python train.py --arch="pvt" --model="masked image model" --dataset="Sentinel-2 satellite tiles (TerraMesh)" --train_examples=36250 --image_size=64 --crop_scale_min=0.7 --horizontal_flip=true --translate=0.06 --method="simmim" --mask_ratio=0.6 --loss="l1" --norm="layernorm" --norm_position="pre" --activation="squared_relu" --mlp_ratio=4 --head_dim=32 --fused_qkv=false --qk_norm=false --parallel_block=false --dropout=0.05 --inner_norm=false --moe="soft" --num_experts=64 --moe_every=2 --expert_mlp_ratio=0.5 --slots_per_expert=1 --shared_expert=false --patch_size=[4, 4] --conv_stem=false --depths=[8, 8] --widths=[64, 128] --residual_init="none" --optimizer="adamw" --lr=0.0033 --beta1=0.85 --beta2=0.98 --eps=1e-06 --grad_clip=5.0 --steps=6600 --batch_size=64 --epochs=11.7 --lr_schedule="cosine" --final_lr_fraction=0.05 --warmup_steps=330 --weight_decay=0.2
Rows from expert 21 of block 5, named by matrix and row number. Rows with one number belong to one neuron. Each number is 200 + 20 x the weight over the matrix's rms, rounded and kept within 0 to 999. All counts start at 0.
# up: expert up (model.blocks.5.mlp.up, 64x32x64), inputs 0-63
# down: expert down (model.blocks.5.mlp.down, 64x64x32, transposed), outputs 0-63
up.0,203,177,194,177,184,212,208,179,190,198,165,202,189,185,177,231,199,202,234,207,221,218,205,220,208,157,204,174,225,203,181,221,218,168,190,181,233,198,209,183,226,168,185,184,159,207,217,179,167,219,191,196,231,209,194,177,206,212,210,199,217,207,199,211
down.0,165,187,146,183,177,204,199,204,191,209,202,192,232,188,178,212,235,195,210,191,209,190,223,208,184,200,213,211,203,208,198,169,223,168,199,221,163,213,204,212,191,208,203,230,222,181,228,182,190,179,175,224,176,207,196,230,217,221,203,193,205,157,165,214
up.1,228,202,208,215,221,193,202,181,189,165,229,197,193,223,195,171,210,200,181,204,203,197,183,198,206,205,168,180,185,227,177,221,218,208,222,214,206,194,187,194,207,209,184,196,220,198,200,206,211,203,187,175,178,202,207,168,216,190,170,209,187,194,193,199
down.1,209,182,186,193,202,211,211,191,219,161,217,206,168,197,204,201,207,209,179,214,199,219,173,189,222,198,209,228,208,197,211,216,178,178,213,179,201,196,198,205,197,149,211,212,213,208,226,211,213,201,205,195,198,175,197,221,186,214,210,201,197,243,169,194
up.2,225,194,206,179,216,199,176,174,178,206,188,203,186,199,210,181,255,218,223,206,208,230,209,155,192,186,212,218,182,185,205,180,191,210,228,143,226,253,192,242,195,224,191,226,166,156,189,205,206,182,225,241,170,175,160,217,138,160,227,208,170,204,196,224
down.2,162,209,189,213,176,181,201,200,208,179,160,250,217,194,151,180,174,207,154,177,185,212,193,235,238,218,193,234,211,204,198,187,175,215,202,193,183,183,217,176,210,210,197,224,234,230,200,168,220,179,178,197,234,203,196,205,203,232,220,200,161,183,251,228
up.3,192,194,214,198,201,213,218,225,201,206,206,213,189,208,201,221,175,202,194,201,219,220,209,187,183,224,234,162,193,200,194,200,204,221,218,184,191,205,198,213,184,206,210,170,159,225,194,188,216,174,208,178,212,178,211,217,207,192,212,198,206,210,195,171
down.3,192,243,179,163,197,179,195,200,219,221,181,169,191,167,222,204,179,192,185,183,199,194,179,200,238,227,188,219,205,174,202,190,207,177,208,227,209,196,208,236,220,216,172,168,211,188,181,155,211,222,196,245,193,219,192,198,237,188,192,229,209,198,194,176
up.4,164,181,172,208,209,211,218,168,155,221,202,207,188,195,230,166,227,194,202,162,193,195,253,247,179,211,185,189,210,211,216,228,211,190,211,168,195,170,161,191,179,171,180,249,190,211,183,212,196,208,225,185,212,213,148,210,243,230,224,163,201,204,215,219
down.4,201,166,200,203,219,191,189,218,212,207,193,200,171,173,189,199,215,180,157,204,203,168,179,168,224,198,211,173,192,196,186,204,204,188,201,186,190,216,182,191,162,186,228,195,217,195,190,194,177,198,194,187,181,210,223,168,202,145,175,211,192,224,219,194
up.5,210,182,208,206,173,197,197,207,174,222,187,197,198,207,174,182,220,225,196,180,213,202,250,189,210,211,246,223,224,182,222,216,228,219,179,207,210,195,221,212,193,169,228,222,198,194,178,237,198,218,197,211,199,197,199,182,199,206,199,216,180,174,210,213
down.5,196,193,171,207,204,187,178,186,240,212,201,162,232,183,203,194,194,195,187,188,218,241,190,205,197,182,220,212,197,202,227,257,224,162,199,234,212,201,202,219,224,208,237,179,195,246,196,212,210,158,202,209,194,188,197,208,183,217,224,228,236,198,204,213
up.6,194,162,192,216,185,166,200,183,185,238,177,181,197,210,214,171,221,201,211,237,195,161,205,213,214,158,212,186,187,192,210,180,196,190,176,211,165,208,174,161,203,201,180,191,194,173,170,192,220,208,142,190,171,212,204,193,223,228,265,169,205,230,188,210
down.6,199,226,175,244,199,199,198,193,211,159,233,183,214,227,196,202,193,192,213,188,164,212,194,175,183,201,212,163,209,203,192,187,207,203,183,197,193,186,184,231,194,226,187,206,183,199,172,214,168,211,226,207,199,170,224,201,205,183,197,215,153,204,210,153
up.7,219,185,173,198,173,169,217,217,199,204,212,205,184,190,216,205,195,211,176,175,203,202,194,216,139,203,214,226,203,204,190,187,185,209,211,210,214,203,187,190,224,185,226,196,185,181,181,186,183,219,193,209,209,191,239,172,204,240,194,219,190,175,186,217
down.7,216,238,202,207,221,205,194,197,182,185,178,203,185,200,201,226,200,202,229,202,175,234,210,177,213,205,190,203,184,212,235,214,191,176,174,245,188,215,226,180,197,203,206,200,210,188,212,217,215,195,243,162,202,195,193,216,190,217,208,213,208,241,200,198
up.8,147,189,187,209,205,227,208,160,163,231,237,188,179,180,217,180,195,212,177,187,188,174,165,223,197,233,201,220,167,185,193,168,200,182,228,224,204,210,244,199,222,202,203,191,175,208,171,189,195,203,202,190,219,249,188,189,202,224,227,193,178,203,203,217
down.8,208,211,216,196,213,197,185,227,193,212,205,237,159,214,193,209,182,204,230,200,213,197,199,182,206,179,200,188,192,173,193,200,209,197,191,190,181,218,198,209,171,180,200,202,211,144,197,171,218,196,195,213,198,204,207,237,181,193,191,141,230,213,200,199
up.9,172,197,196,212,187,163,183,197,188,191,199,208,226,163,199,179,194,197,201,186,203,209,209,200,186,213,190,165,213,179,193,192,196,191,196,209,203,189,218,234,178,192,193,198,198,199,244,203,186,216,232,210,223,198,122,222,211,216,166,195,204,186,227,203
down.9,218,212,211,196,244,214,199,220,196,235,216,202,213,204,190,212,221,212,205,195,186,169,197,240,204,229,214,233,166,221,176,215,224,185,214,217,196,215,201,188,187,223,184,221,210,197,202,191,225,186,185,243,231,210,183,221,177,187,215,192,186,224,168,200
up.10,162,179,179,219,177,224,190,198,204,184,233,172,189,185,202,180,219,239,194,196,196,226,212,235,170,246,201,202,225,185,177,234,175,215,186,207,180,203,189,207,194,203,201,156,233,197,249,223,180,218,200,196,202,175,177,259,227,250,180,179,173,196,190,213
down.10,222,247,189,203,206,217,162,219,216,242,170,183,197,215,199,162,164,192,199,183,201,214,209,212,216,208,234,234,163,208,197,204,166,172,186,220,259,182,187,206,220,214,210,218,170,193,158,197,207,188,179,239,237,211,192,195,176,162,219,197,204,203,236,226
up.11,203,206,184,212,188,201,187,179,151,235,160,198,198,185,141,148,225,229,183,171,195,198,200,243,203,225,158,192,207,193,178,220,229,226,231,194,187,258,204,236,180,210,179,217,159,206,252,194,189,217,238,205,198,208,150,226,206,166,213,179,140,216,237,246
down.11,183,220,202,177,205,205,201,176,194,180,218,179,231,176,214,175,206,189,201,181,220,223,176,194,191,206,194,207,194,165,159,203,184,187,201,177,192,214,184,136,208,180,187,188,231,220,235,232,206,182,144,155,224,188,212,206,218,211,197,229,195,218,206,206
up.12,210,227,176,200,185,219,198,216,171,177,184,209,203,216,199,161,206,208,230,202,183,222,187,217,167,202,230,197,202,194,192,178,191,207,171,200,183,194,177,204,193,205,226,200,225,202,193,218,186,188,222,196,222,195,186,187,203,214,195,209,194,193,221,196
down.12,208,183,215,180,196,221,197,217,193,199,234,175,228,226,204,198,207,187,177,196,230,226,188,226,197,235,181,204,171,210,214,199,200,171,221,203,225,184,192,206,224,215,212,208,191,211,198,219,186,185,226,234,206,232,189,173,191,208,169,212,178,210,239,182
up.13,265,246,162,199,246,208,242,164,163,206,127,203,263,186,151,132,252,250,197,184,217,211,225,257,155,219,157,183,217,235,153,163,227,218,176,182,195,248,193,173,139,214,188,198,198,211,230,188,212,202,168,212,230,246,139,235,203,127,153,243,170,212,290,214
down.13,150,140,184,152,225,191,217,202,194,212,176,201,268,189,208,215,218,204,207,184,237,227,200,227,199,214,203,174,212,179,134,239,204,218,210,183,241,188,172,134,198,212,195,193,168,198,215,180,225,202,124,193,202,225,187,202,214,242,223,235,206,207,206,226
up.14,158,188,156,180,212,193,255,178,192,233,201,191,168,200,193,220,185,206,204,178,184,217,201,215,194,264,211,196,220,181,205,160,168,191,180,205,187,197,227,222,154,178,197,188,153,229,202,180,196,292,192,200,199,206,185,254,238,228,193,219,203,230,165,183
down.14,232,200,255,204,180,179,212,222,197,177,179,218,168,183,194,190,229,233,204,160,219,220,190,175,196,203,197,207,204,206,186,234,184,195,201,209,234,206,176,194,237,191,193,179,196,212,217,185,201,177,176,205,141,203,223,176,168,158,154,213,211,216,166,189
up.15,189,177,217,199,180,206,203,199,216,229,224,215,196,212,192,210,219,220,188,170,198,184,182,193,219,225,184,179,198,214,192,218,158,194,162,211,206,190,189,193,191,178,178,179,210,203,203,198,211,195,181,177,188,180,226,195,192,206,221,200,212,188,204,189
down.15,182,236,236,181,163,189,197,220,166,213,185,250,230,193,208,237,198,211,224,196,219,207,215,200,194,186,200,205,196,194,203,203,183,169,164,211,211,209,209,200,221,196,170,233,243,210,196,208,218,216,226,187,236,202,209,208,234,175,221,223,231,195,156,201
up.16,202,167,195,190,206,238,197,194,212,179,222,218,207,193,200,204,184,209,190,209,216,218,185,221,208,191,209,215,201,202,196,193,194,200,188,170,220,178,170,192,184,184,167,215,171,205,215,205,204,196,204,221,188,195,201,177,210,183,200,198,188,172,183,227
down.16,192,210,181,215,181,198,193,202,221,193,186,211,224,220,209,206,205,221,201,213,221,196,170,191,181,199,201,172,228,243,233,202,220,209,180,202,207,203,224,187,200,208,218,196,168,185,180,212,168,187,203,221,201,206,177,193,213,209,187,196,210,203,225,192
up.17,205,202,194,228,200,203,204,189,195,219,188,194,191,210,210,169,184,203,194,154,187,186,234,212,193,190,197,224,196,191,221,164,209,194,208,187,193,215,202,212,186,183,188,212,188,194,192,216,198,202,202,184,231,192,200,220,179,204,208,215,198,224,209,191
down.17,208,198,180,197,186,166,249,180,202,178,198,216,179,179,186,182,204,217,195,203,172,226,201,206,206,229,198,178,188,201,204,223,211,167,231,185,209,211,213,211,225,200,195,165,230,230,174,226,198,211,184,185,209,208,222,198,162,196,208,191,190,219,237,209
up.18,210,194,208,196,197,196,203,192,178,222,223,193,187,192,130,196,237,214,221,208,190,213,204,226,179,229,199,233,212,212,214,199,171,234,191,211,217,209,182,193,210,187,201,194,196,189,177,189,207,229,213,184,182,237,196,202,249,236,203,178,222,215,177,194
down.18,206,187,193,241,183,226,178,224,211,191,175,192,186,178,218,229,187,186,198,180,211,193,174,174,213,226,213,214,192,186,178,197,216,186,202,197,177,201,217,252,168,220,208,221,184,203,233,174,180,207,229,219,206,184,207,200,218,193,169,242,217,183,206,208
up.19,194,178,200,205,175,183,182,195,169,214,212,207,185,235,183,203,192,183,198,229,219,213,191,206,216,192,240,198,230,198,202,183,209,176,193,181,209,206,180,177,211,180,186,196,204,218,163,199,212,195,224,198,206,194,172,173,187,192,216,203,166,202,196,179
down.19,165,186,181,200,166,210,182,184,203,161,203,170,181,205,227,195,220,166,180,214,195,211,182,194,212,196,181,181,202,213,197,197,204,187,185,219,203,164,157,206,202,185,184,199,175,211,194,193,217,211,232,213,197,213,217,227,191,194,224,225,190,208,185,202
up.20,193,183,180,202,206,213,206,168,204,211,173,210,243,239,182,212,209,186,201,200,201,193,190,194,202,149,196,174,220,193,231,200,180,231,201,197,177,210,203,212,191,198,186,204,186,190,227,215,195,176,226,209,215,193,192,189,217,180,212,220,176,202,181,210
down.20,205,203,195,205,195,213,204,174,214,238,194,225,223,190,230,182,181,196,214,224,186,189,193,225,223,220,184,206,154,182,172,218,168,197,170,215,203,143,191,187,197,189,209,208,231,166,213,175,175,206,191,228,209,152,200,211,189,227,217,195,221,226,242,187
up.21,180,178,225,211,192,200,220,188,195,181,211,208,191,199,203,222,220,181,231,181,199,208,189,184,188,199,216,220,155,202,216,186,210,185,178,186,199,222,204,195,205,206,173,187,211,197,193,192,223,190,193,162,216,223,163,219,186,219,187,192,172,194,202,205
down.21,197,184,207,189,181,230,199,181,210,199,184,216,213,177,204,170,225,212,234,190,211,240,182,225,242,212,199,200,173,195,199,222,176,231,173,209,202,210,165,180,207,176,198,178,208,208,217,197,201,202,182,194,199,158,206,214,184,208,213,211,213,201,196,164
up.22,203,186,220,190,207,200,183,202,182,186,208,193,189,205,239,220,201,185,219,183,190,208,181,204,226,196,212,194,199,204,183,182,189,214,195,199,222,203,187,192,188,212,200,230,230,221,196,224,184,202,217,172,213,170,199,200,196,172,195,213,186,177,213,197
down.22,182,208,182,196,160,190,200,168,221,224,214,183,183,190,211,180,242,187,216,162,221,210,235,238,168,169,195,193,210,204,189,191,199,187,207,204,192,202,204,190,233,207,189,179,230,183,176,200,196,142,188,200,216,210,203,203,220,195,203,219,210,223,205,181
up.23,185,240,155,201,177,202,220,191,188,209,206,197,197,198,219,187,190,196,202,193,178,204,241,226,189,189,185,191,223,211,203,156,205,196,189,174,191,196,206,227,165,186,227,200,184,195,203,199,181,221,206,200,196,211,178,182,211,194,211,217,215,184,190,201
down.23,173,176,220,175,234,229,217,238,212,225,202,225,183,207,189,207,225,198,175,188,171,214,180,192,194,194,217,181,205,209,171,241,185,213,215,198,221,190,214,202,230,214,201,152,187,219,209,219,185,218,209,204,212,163,206,236,209,200,219,179,198,198,216,246
up.24,210,201,174,189,199,207,205,212,211,212,203,185,209,216,182,219,199,180,177,189,203,191,191,233,196,214,224,171,231,195,204,201,209,186,195,170,192,209,210,208,185,210,195,179,194,193,194,178,208,224,223,240,219,190,177,203,195,200,219,219,201,203,201,221
down.24,179,205,210,201,224,209,263,196,224,194,207,195,173,200,193,228,204,220,222,173,198,218,180,184,198,164,229,204,214,176,217,210,194,210,189,206,192,211,170,208,218,214,182,206,197,207,204,229,202,254,207,225,235,225,204,166,186,234,232,227,200,201,216,193
up.25,178,216,205,179,195,172,174,196,178,212,195,198,227,234,204,213,194,230,222,184,209,196,214,214,182,173,170,197,175,192,209,204,224,170,223,187,192,189,208,217,155,166,151,150,230,204,181,215,227,203,204,194,231,197,209,186,179,228,171,172,169,187,204,205
down.25,216,205,202,204,251,200,213,181,189,146,173,230,181,211,205,219,188,226,180,166,218,198,222,194,204,175,225,212,183,185,194,217,215,202,195,210,205,207,179,180,205,161,197,190,229,203,207,190,189,203,172,210,185,210,207,212,204,225,187,195,213,219,203,204
up.26,177,162,223,232,224,198,210,203,174,162,192,229,198,193,214,199,221,210,208,183,188,194,171,206,196,218,183,195,166,218,196,218,200,203,204,180,179,189,202,202,206,210,188,198,168,189,205,215,223,188,178,201,209,203,179,233,187,207,187,187,190,222,205,226
down.26,168,194,231,208,189,215,244,208,209,211,216,200,209,163,198,234,181,155,185,222,189,195,179,198,223,172,189,216,196,205,202,186,214,197,180,178,215,197,193,172,212,223,213,171,185,197,207,218,199,180,194,208,197,205,205,200,215,249,212,211,166,227,178,212
up.27,218,202,203,232,206,205,172,179,210,177,215,196,202,221,183,207,191,167,201,211,197,210,206,211,181,210,224,184,181,187,210,188,229,204,187,201,202,217,222,233,183,203,185,214,225,220,221,223,186,196,228,206,186,210,218,225,189,182,183,175,181,185,199,185
down.27,197,217,249,208,223,212,216,229,186,201,195,205,240,218,193,197,174,190,202,222,199,212,208,212,188,233,206,165,209,206,209,168,165,214,222,206,185,188,202,180,166,258,229,203,185,156,191,186,192,176,196,199,181,217,197,198,166,198,187,219,182,207,254,179
up.28,190,205,153,204,211,221,230,197,175,186,214,190,187,205,227,154,195,197,203,189,215,191,198,203,180,184,203,219,196,193,160,186,185,191,174,164,197,206,213,193,183,188,229,200,222,197,227,176,188,200,199,182,221,169,223,200,248,208,214,180,214,231,174,210
down.28,190,247,200,189,224,219,188,229,194,193,214,207,204,189,154,246,226,203,173,192,189,224,201,190,216,226,207,237,172,198,218,192,195,184,228,212,207,192,188,197,232,218,171,214,207,167,192,185,207,204,163,192,220,169,181,213,212,176,195,193,173,182,218,178
up.29,204,176,195,192,204,184,212,180,195,180,230,203,181,203,217,192,200,196,198,226,195,203,197,200,196,229,210,161,205,225,208,228,186,216,226,183,175,190,175,195,212,200,194,235,210,206,207,227,186,186,177,178,205,195,198,200,208,197,202,190,188,197,189,177
down.29,189,200,172,170,177,207,153,241,186,206,211,185,200,204,207,173,203,184,229,178,178,205,190,215,232,196,219,206,198,183,181,218,210,207,200,223,177,235,231,212,215,220,216,190,199,210,169,187,166,207,201,209,177,189,188,181,207,191,196,188,201,182,196,197
up.30,174,242,221,186,191,171,194,182,190,209,198,190,226,207,202,235,204,210,216,188,185,207,200,207,205,180,193,189,175,213,175,197,183,195,197,177,216,179,222,195,223,194,188,185,192,215,178,190,184,196,217,205,197,188,226,203,192,177,235,216,193,201,190,175
down.30,193,208,224,149,213,213,209,212,195,213,169,224,200,176,219,186,187,216,174,248,221,234,179,214,204,204,184,215,204,204,217,173,210,208,215,212,184,206,168,210,222,195,190,203,196,185,183,179,217,205,226,198,234,197,205,195,221,201,211,214,179,198,222,193
up.31,225,183,182,206,229,198,189,234,218,200,203,190,201,207,181,183,169,192,189,218,205,209,189,197,224,226,218,213,164,179,171,173,161,196,214,204,189,204,164,215,188,242,184,174,197,189,175,187,171,220,205,187,216,206,210,207,188,181,190,176,204,216,178,198
down.31,156,216,178,204,216,192,211,203,222,202,211,197,230,195,246,191,202,196,222,190,216,189,232,224,199,196,198,192,229,215,207,199,226,229,220,191,199,186,202,200,177,182,229,191,203,173,199,184,183,195,164,197,189,193,210,211,207,210,197,229,211,196,213,207