{"model": "masked image model", "dataset": "Sentinel-2 satellite tiles (TerraMesh)", "train_examples": 36250, "image_size": 64, "crop_scale_min": 0.7, "horizontal_flip": true, "translate": 0.06, "method": "simmim", "mask_ratio": 0.6, "loss": "l1", "arch": "pvt", "norm": "layernorm", "norm_position": "pre", "hidden_act": "squared_relu", "mlp_ratio": 4, "head_dim": 32, "fused_qkv": false, "qk_norm": false, "parallel_block": false, "dropout": 0.05, "inner_norm": false, "moe": "soft", "num_experts": 64, "moe_every": 2, "expert_mlp_ratio": 0.5, "slots_per_expert": 1, "shared_expert": false, "patch_size": [4, 4], "conv_stem": false, "depths": [8, 8], "widths": [64, 128], "residual_init": "none", "optimizer": "adamw", "learning_rate": 0.0033, "beta1": 0.85, "beta2": 0.98, "eps": 1e-06, "max_grad_norm": 5.0, "max_steps": 6600, "batch_size": 64, "epochs": 11.7, "lr_schedule": "cosine", "final_lr_fraction": 0.05, "warmup_steps": 330, "weight_decay": 0.2}
Rows from block 5 of a small masked image model, named by matrix and row number. Rows with one number within an expert belong to one neuron, the router's apart. Each number is 128 + 32 x the weight over its row's rms, rounded and kept within 0 to 255. All counts start at 0. Numbers have three digits each.
After each expert's rows are labels from the 100 images, of 14976, where the router gives the expert most weight on average: "strongest on" is what is common among them. Only what is clearly more common there than usual is listed. The data: Sentinel-2 satellite tiles (TerraMesh). In brackets: how many of the 100, against the usual share in percent.
# router: slot weights (model.blocks.5.mlp.router.weight, 64x64), inputs 0-63
# up: expert up (model.blocks.5.mlp.up, 64x32x64), inputs 0-63
# down: expert down (model.blocks.5.mlp.down, 64x64x32, transposed), outputs 0-63

# expert 13
router.13:179125152095153115130150165102138143181149068184112091098124170171112150125116077111099116082163190082143140125113155124140152126101142175121181123101104101132128123141064085127112130085215166
up.0:158074131084133087096161140127132130146187060118096123107089101133109133042169082113134147071113114166126141100159070114123093143096160096121111105136151080139074099128136093104104117186146177
down.0:114137160194105172181105077103168178119145148098093080147149128075085144072140099101105113109112163145113116132161135129082114056136113114178078077111145115078138145123178130087161108097120109
up.1:168099097154143118131159119201113131099105132080146135180135155105138158096140152126108185145144114123084146104149054114138028075084170138063112129140147158139153115133182148109163132156096130
down.1:088116128134108124086169149132150169117203105142152087131066093115163082109103106141174109171064096144210163106085148161091136143163157077134154123090153125175120077100136133128144151149109148
up.2:135150140066077137099133178136132135125151155139189127122124153167069185126120084154157087084061179174134063113121071096140129095141106127134135065125110157144110123109129072133165118154089101
down.2:076091206138184106102082103113077105130104152141116091150150070065110167131067180097155116116135170123102070110126178150136091115178110113119102105120115152089156116082146123148104132116097150
up.3:007110153100131146091113127072112122086140153064099106104092096127110088160123051103136180108119126140079113127129122087158147061114129093138152147157104122103119116172125091109115134138096139
down.3:120107147073082087077164080164143115151113142140192073161166121124123125134137148100199155146132143115168149103154118134097143101108141173104058144172148166089080077127135088153096140159181136
strongest on: main land cover: rangeland (57 vs 20.4)

# expert 6
router.6:177146135106127104123153133104118148155140063161116085078119169142096121135109081131117114087173203092143138131112159114136139130125158183129178139095092098146138127148052072122107126092213173
up.10:200114143106135149154136145109168157123099129123070105136106104144119105093080163105106132155148215121042102167097162131123082137096095123135137065076196114133139137157141150105105162124145169
down.10:132144092134137166129098107127148146187089134158147140113072130158138128050105163111163106137154128188150133128174140160128161182044091179150159173129138214086159155118152122114145115130098120
up.11:134135145129120059166110150160124155141117153143081134178162101090109195132133133176120125209080156188104155165108111090157149110145149106124117099129113159083137100070122085100144136152059176
down.11:173181100144167153093103109097149123087178100134114155128099124188107150136153163099107142150154149098169111124125144182115061128137076142118127097104165185177124158114087157212080123117079131
up.12:124160148150127119124085124168138137105112138129113147163184085101122166103170174146147137156092103165096151160145055073139114086134149064051087126138123121081168138095172125139134125170056100
down.12:125109130157107182115107093050126082111155109114146142159092149106124135137107121089154137179086133156091115114122132230094122130113140110096143093150255145151129150124151149145133107128100109
up.13:112110171077176134073143172130118084175167141127165106126155095094116099107088113151154102116148160125047133138087113069105099138183116157123168121166101112145144106143145137184215145139154142
down.13:143184149108121190114075141144130169154200087133138119105105116117125064115108119128098087176145138185104194123127160128110129055129167133127112107127145110063094135121124085139099182156133069
strongest on: bare ground (61 vs 24.3); main land cover: bare ground (41 vs 5.1)

# expert 36
router.36:168139140138170120151154149144121149204132084163136124088166155145113158106114092149104127051191189088149172140128127097144141125102160164154187108102076114126113140155098092125122127083200166
up.0:173094115141179109113166139151140171115108152138114059126109165117131156140145173097179064155054094154092071131135121164076147113135123184147117122130089114161132125154144159194177130089164152
down.0:146123123094130106071153088206097083097149188090108125135137101147108131097161137185158131119223120148115168118145068115159122095122094086126084120128124131071153075145129108075147136125161133
up.1:107110115167120104131171120147178120117167101129172138116190145125115138062142130073153089112118093079069156146112086157130146114098133158142081120108167087055184087091134153132155181089097153
down.1:109161150114047111157094096156135119182149173133099153146151145125088120150104118210140103168063172155129082084131186176115148086103068129150129156135171143164149092100115116161112142143122137
up.2:100115154157147153107101115183101114192146120132101132151175099116116146115145161124119123136126119145090154152164080065182119090102134064056122125143043107065137116124147154181134135166073129
down.2:118098145141141142160100111000140162153156117095153136179117138151124157135147128089126151107100129135092124127100120210109165072136111092082142090179143138168108101122165121169187139118096123
up.3:164081144136137154119070158128108080195086163096148132124175108085125137151113102155123134131098110116114088178204115155119169072103162108101180112127188093130086105089156133125109119135194150
down.3:158126119133079098138164146057076187076152088117069122137044155119111151117127105102110083183153147135129146178114164093115150141111127090159068120109107131148115146130115100119122122057113178
strongest on: bare ground (67 vs 24.3); main land cover: rangeland (43 vs 20.4); main land cover: bare ground (35 vs 5.1)

# expert 54
router.54:194139130095150102122141162090132131146149089175118105090112169154107130135119071122118098103145206097148133129118166137138136127129145161091178121102136101158131131153055065129129121080223181
up.10:152058098134104148203170133150169136140091133119148110175098107123152186132145062149097127132100177111099116125102091148176196116150132152073102120208123104080136106157112140127165110111158131
down.10:134084098106140099033137126158074131062086110137110124054135090140090086140141128115140166115137184072100098126153082106067120102153137129149177144113153152148143152112137142128157133191091140
up.11:147099177134101076115186099072126151113122139128161114121099187089117104145168135106148125157133082172117061101185137099105133077146119124085134115127122219137110104123162143079172133100113185
down.11:183131155155120162153106128098142159129109107180129126070130144148167142206101126191118164163132103141155092095134116116108115037139117155122117112140140118114142171114057151144034169137119131
up.12:072119162097140070167148110132172101167109135087115080068121092156169118138126172097110208125101081171143143132160140182115131113151123141069115174119105160162089099103075171127114131126164148
down.12:101147075146114099091137103124100117155151124102091140119122165060146111167072119101072135151145183108097112133122076098203130100129089102127152096132066203103099143151183165112086140120130154
up.13:133081082034127189167071125127153163177104096106124163138110154189110136143171135139187129114164138161106078137164131109152096104078079102111146126103174142102122169137181114123114112106134116
down.13:142098131099094095117099099126126090120211113149133129132071067108122106115200145096122178108122148083167147132121153106138089179078153102105123104151089115093095068120165093095081129088140179
strongest on: water (96 vs 40.5); main land cover: water (96 vs 11.2)

# expert 27
router.27:198130142108146109123150179084142144153160075163109119095103159158114141142127092127119105103143207094139114127121167141133142114141155159080190114114136103155131125147052060124136123100213176
up.0:124132081135149109161080097104106137192114151109191143161087129182157186127112182100127151083153154127114095113105115134127091098142108175139095160214102112162140162168171137098139115174095167
down.0:129146097185180111126140070147123157164142110118099138112106205162146102141146159083099141100124152154098168187142127104171146110138114120162162148092067113106075112089186097114094064113129178
up.1:158140143134173160162088120090132122145163070160181162128100112162117092157117107126109100084162147145088077124081124151125119090139149135107159105135074135126104068170110180206093189165160099
down.1:088114141106170136022121122158157073120123141107116107132141137028135117123139101094103125137067141114131114177149142125131103131179144140184105117148124180154096114142195125160156145067143122
up.2:175103128097126109099077086140107156127127075074174189147144113171153186085130102168110117129146149158181160132131131176133152120146116132138145107169133080146156121088112120211164137171189163
down.2:122140155201179123101144055133147134174143090117077140109082159177097103118116126109102046162143122160178132099161167119134106177093152137164144129102102138162143149116128151152095108209143136
up.3:099121142158145178100116089176119147131136094064182118127118171111177148091174097150134146078155126150127076121136091200167092128078119125155146181139119120099180104155121156120094080173181134
down.3:121098108071202097169159140150118130111164171124126203071146115111145128133091111156132091079075089102108179124086107109193124124107125093121171126157093121142102173128106105132074157076122117
strongest on: water (95 vs 40.5); main land cover: water (94 vs 11.2)

# expert 28
router.28:168130162107170116134145158109124145189166080174131114088128159163111142130115081130104118080173203106134127117104163118130154114112154158119201125110105096130118110142050098137118126083205183
up.0:133141199082088084146152150120109113097146077187100150097142095148176160170146119103111123129211101121138125169145124146142079103072111218128110149154160102146155141140135125150125101067113135
down.0:137146116096179163138132125134106153112140105167152117150082119034165164135139125123213135117132137119100127113179126196161165145173143105125111135131157063124094091089170097120071081119113083
up.1:118148160197086100131102123122120112131114123093162129109151144116193162159158101178123156150186087127119098145034097163145153070148140143160098103176137112108095091102187151087126128122169166
down.1:157200133114163072075114138091163107121106140131100113117123158120084115114080224078174078161131114137131104176175145098144105083117110136186147122135094147135106114082117080128129172104154116
up.2:099110115127196169083134188130098155118141169153142085145112119109139117125153147142114121089180114174155047058142166150063123120082097083138147165154174103119102143125170091146148111147152167
down.2:114100132199119066133128062137125158124144179124122175146114072141179174152104081112137114098150110161150115127119158133147158100152161122086115067163082146129143164126153216181141095095134133
up.3:116100150177114156183109144088161115131101129132127166142088147084127140106118130085080158095143157129123133109091140211185133197104142163103130081171138153138092102190144173082166168097092106
down.3:103141145178157136160129159133127165131077196115123128118169124173151115139144189150150117087136120097178114144112095090122112111132086167194169174132157182063214116166115142138149135083119126
strongest on: snow or ice (78 vs 20.6); main land cover: snow or ice (73 vs 14.6)

# expert 51
router.51:174129162136161125174177118156122144208152123146163167106179140160146180086143055145121128056150182105103153128138109066120145107130130124105134096164066127127126122136102098142168106116183158
up.0:090131107143132088187114150141115176170149096069112137103068154146123120131090057108163183116115099111106111094126174155089160132154127140168107133114140130182155073101089132073141126082199134
down.0:168140106113148183164136088236082156112092122149094169171141129144070153132155129125126114114146132095125164155120101130189105115117098153145118089182066093150101167138161191139132105114113099
up.1:160135073106134143159200161159110174109143175025115089111139131155154175125143150097141124127073153092112090133073121164116161120123118113121132120129123156166171100081134063077106136102151155
down.1:141086109157121091121103137143188151167117129117134186131070120163130097093079124195147164170139086117103114149121118088100108139041098093146171137087111173127074125128109203115127085133104132
up.2:070162155117184172120122078088087128133144163090126091094181105152188196120134125108137136099108095173117102094125099181135135142103128156185147087140145133107082161130118142115101199126176162
down.2:084139151168140102143138217094092097171082110175121113175156095110128123074115110179187115168157116116131161117103141104078098145101130115088176162116115083092082143104099142129107114120182085
up.3:147145166116132149143069109100145118152101112133157064064132108096147078134178136091111110117088068128204126143124161163164093127113148157034160155162151102148165129144180158132099138103133117
down.3:164107113083066191132118146150138106146186130116131112166078047114100122096174138137139105172149153116134124113121106118163074152144155129113125108175111128062128098135160152088182190125083178
strongest on: snow or ice (96 vs 20.6); main land cover: snow or ice (94 vs 14.6)

# expert 1
router.1:062102160148154172135078101140102111123132182118124127157141088118119168133134161098093155167116091145073133139153084106160101113110088080107109108164117161103087136129181216168165127154069094
up.10:148144109096152155133114136115090146115141141156146154117123049128172097079145092098130132049120148147153197139147160123142136149121101140144136164205144150089093081147151049136158052146132106
down.10:103097164109171116091122173105148088106103137107103113149121122164139111147140097123122143151162127110157099136139121177067121050127113138152245083055117144130096060106135150103147115104157132
up.11:177080140148104144145179176131148044163105108097092119132091156138154131123148218097155122179162139111115080154120125148118118142098129118146120127160130084193075108135135129165156089113168187
down.11:136096107123157124151088105090109113119094200084116149161171121127152134185130155073182130101162174137145108168091186147151212113168138126150146084089123159148150145113111083112084098143133180
up.12:150137130130095095128074170082102098138191173142106155170146207109139073101187121118099097074160138106147129168071157130093150100085113099116163162140098134128111160089087180130128122124103166
down.12:178113097158111172099097087143118110104113091089129131083162190124136205099183103153078111169135147193083055148149098096133113125149127148150119106145116169084146132150134179168125144142103159
up.13:181095072123155110120133139133154107165091178094131078155142124185084096126121128169125080156128131132083064084119123122071195117134122141130224131163094110127109084165150133142105155118159115
down.13:186128204089061137164175115074126155065129121081122124086140143105092126180121121142107140120091136116097156121092119177077149077165071166101127109100112100162150159131144107135133156168125089
strongest on: snow or ice (93 vs 20.6); main land cover: snow or ice (92 vs 14.6)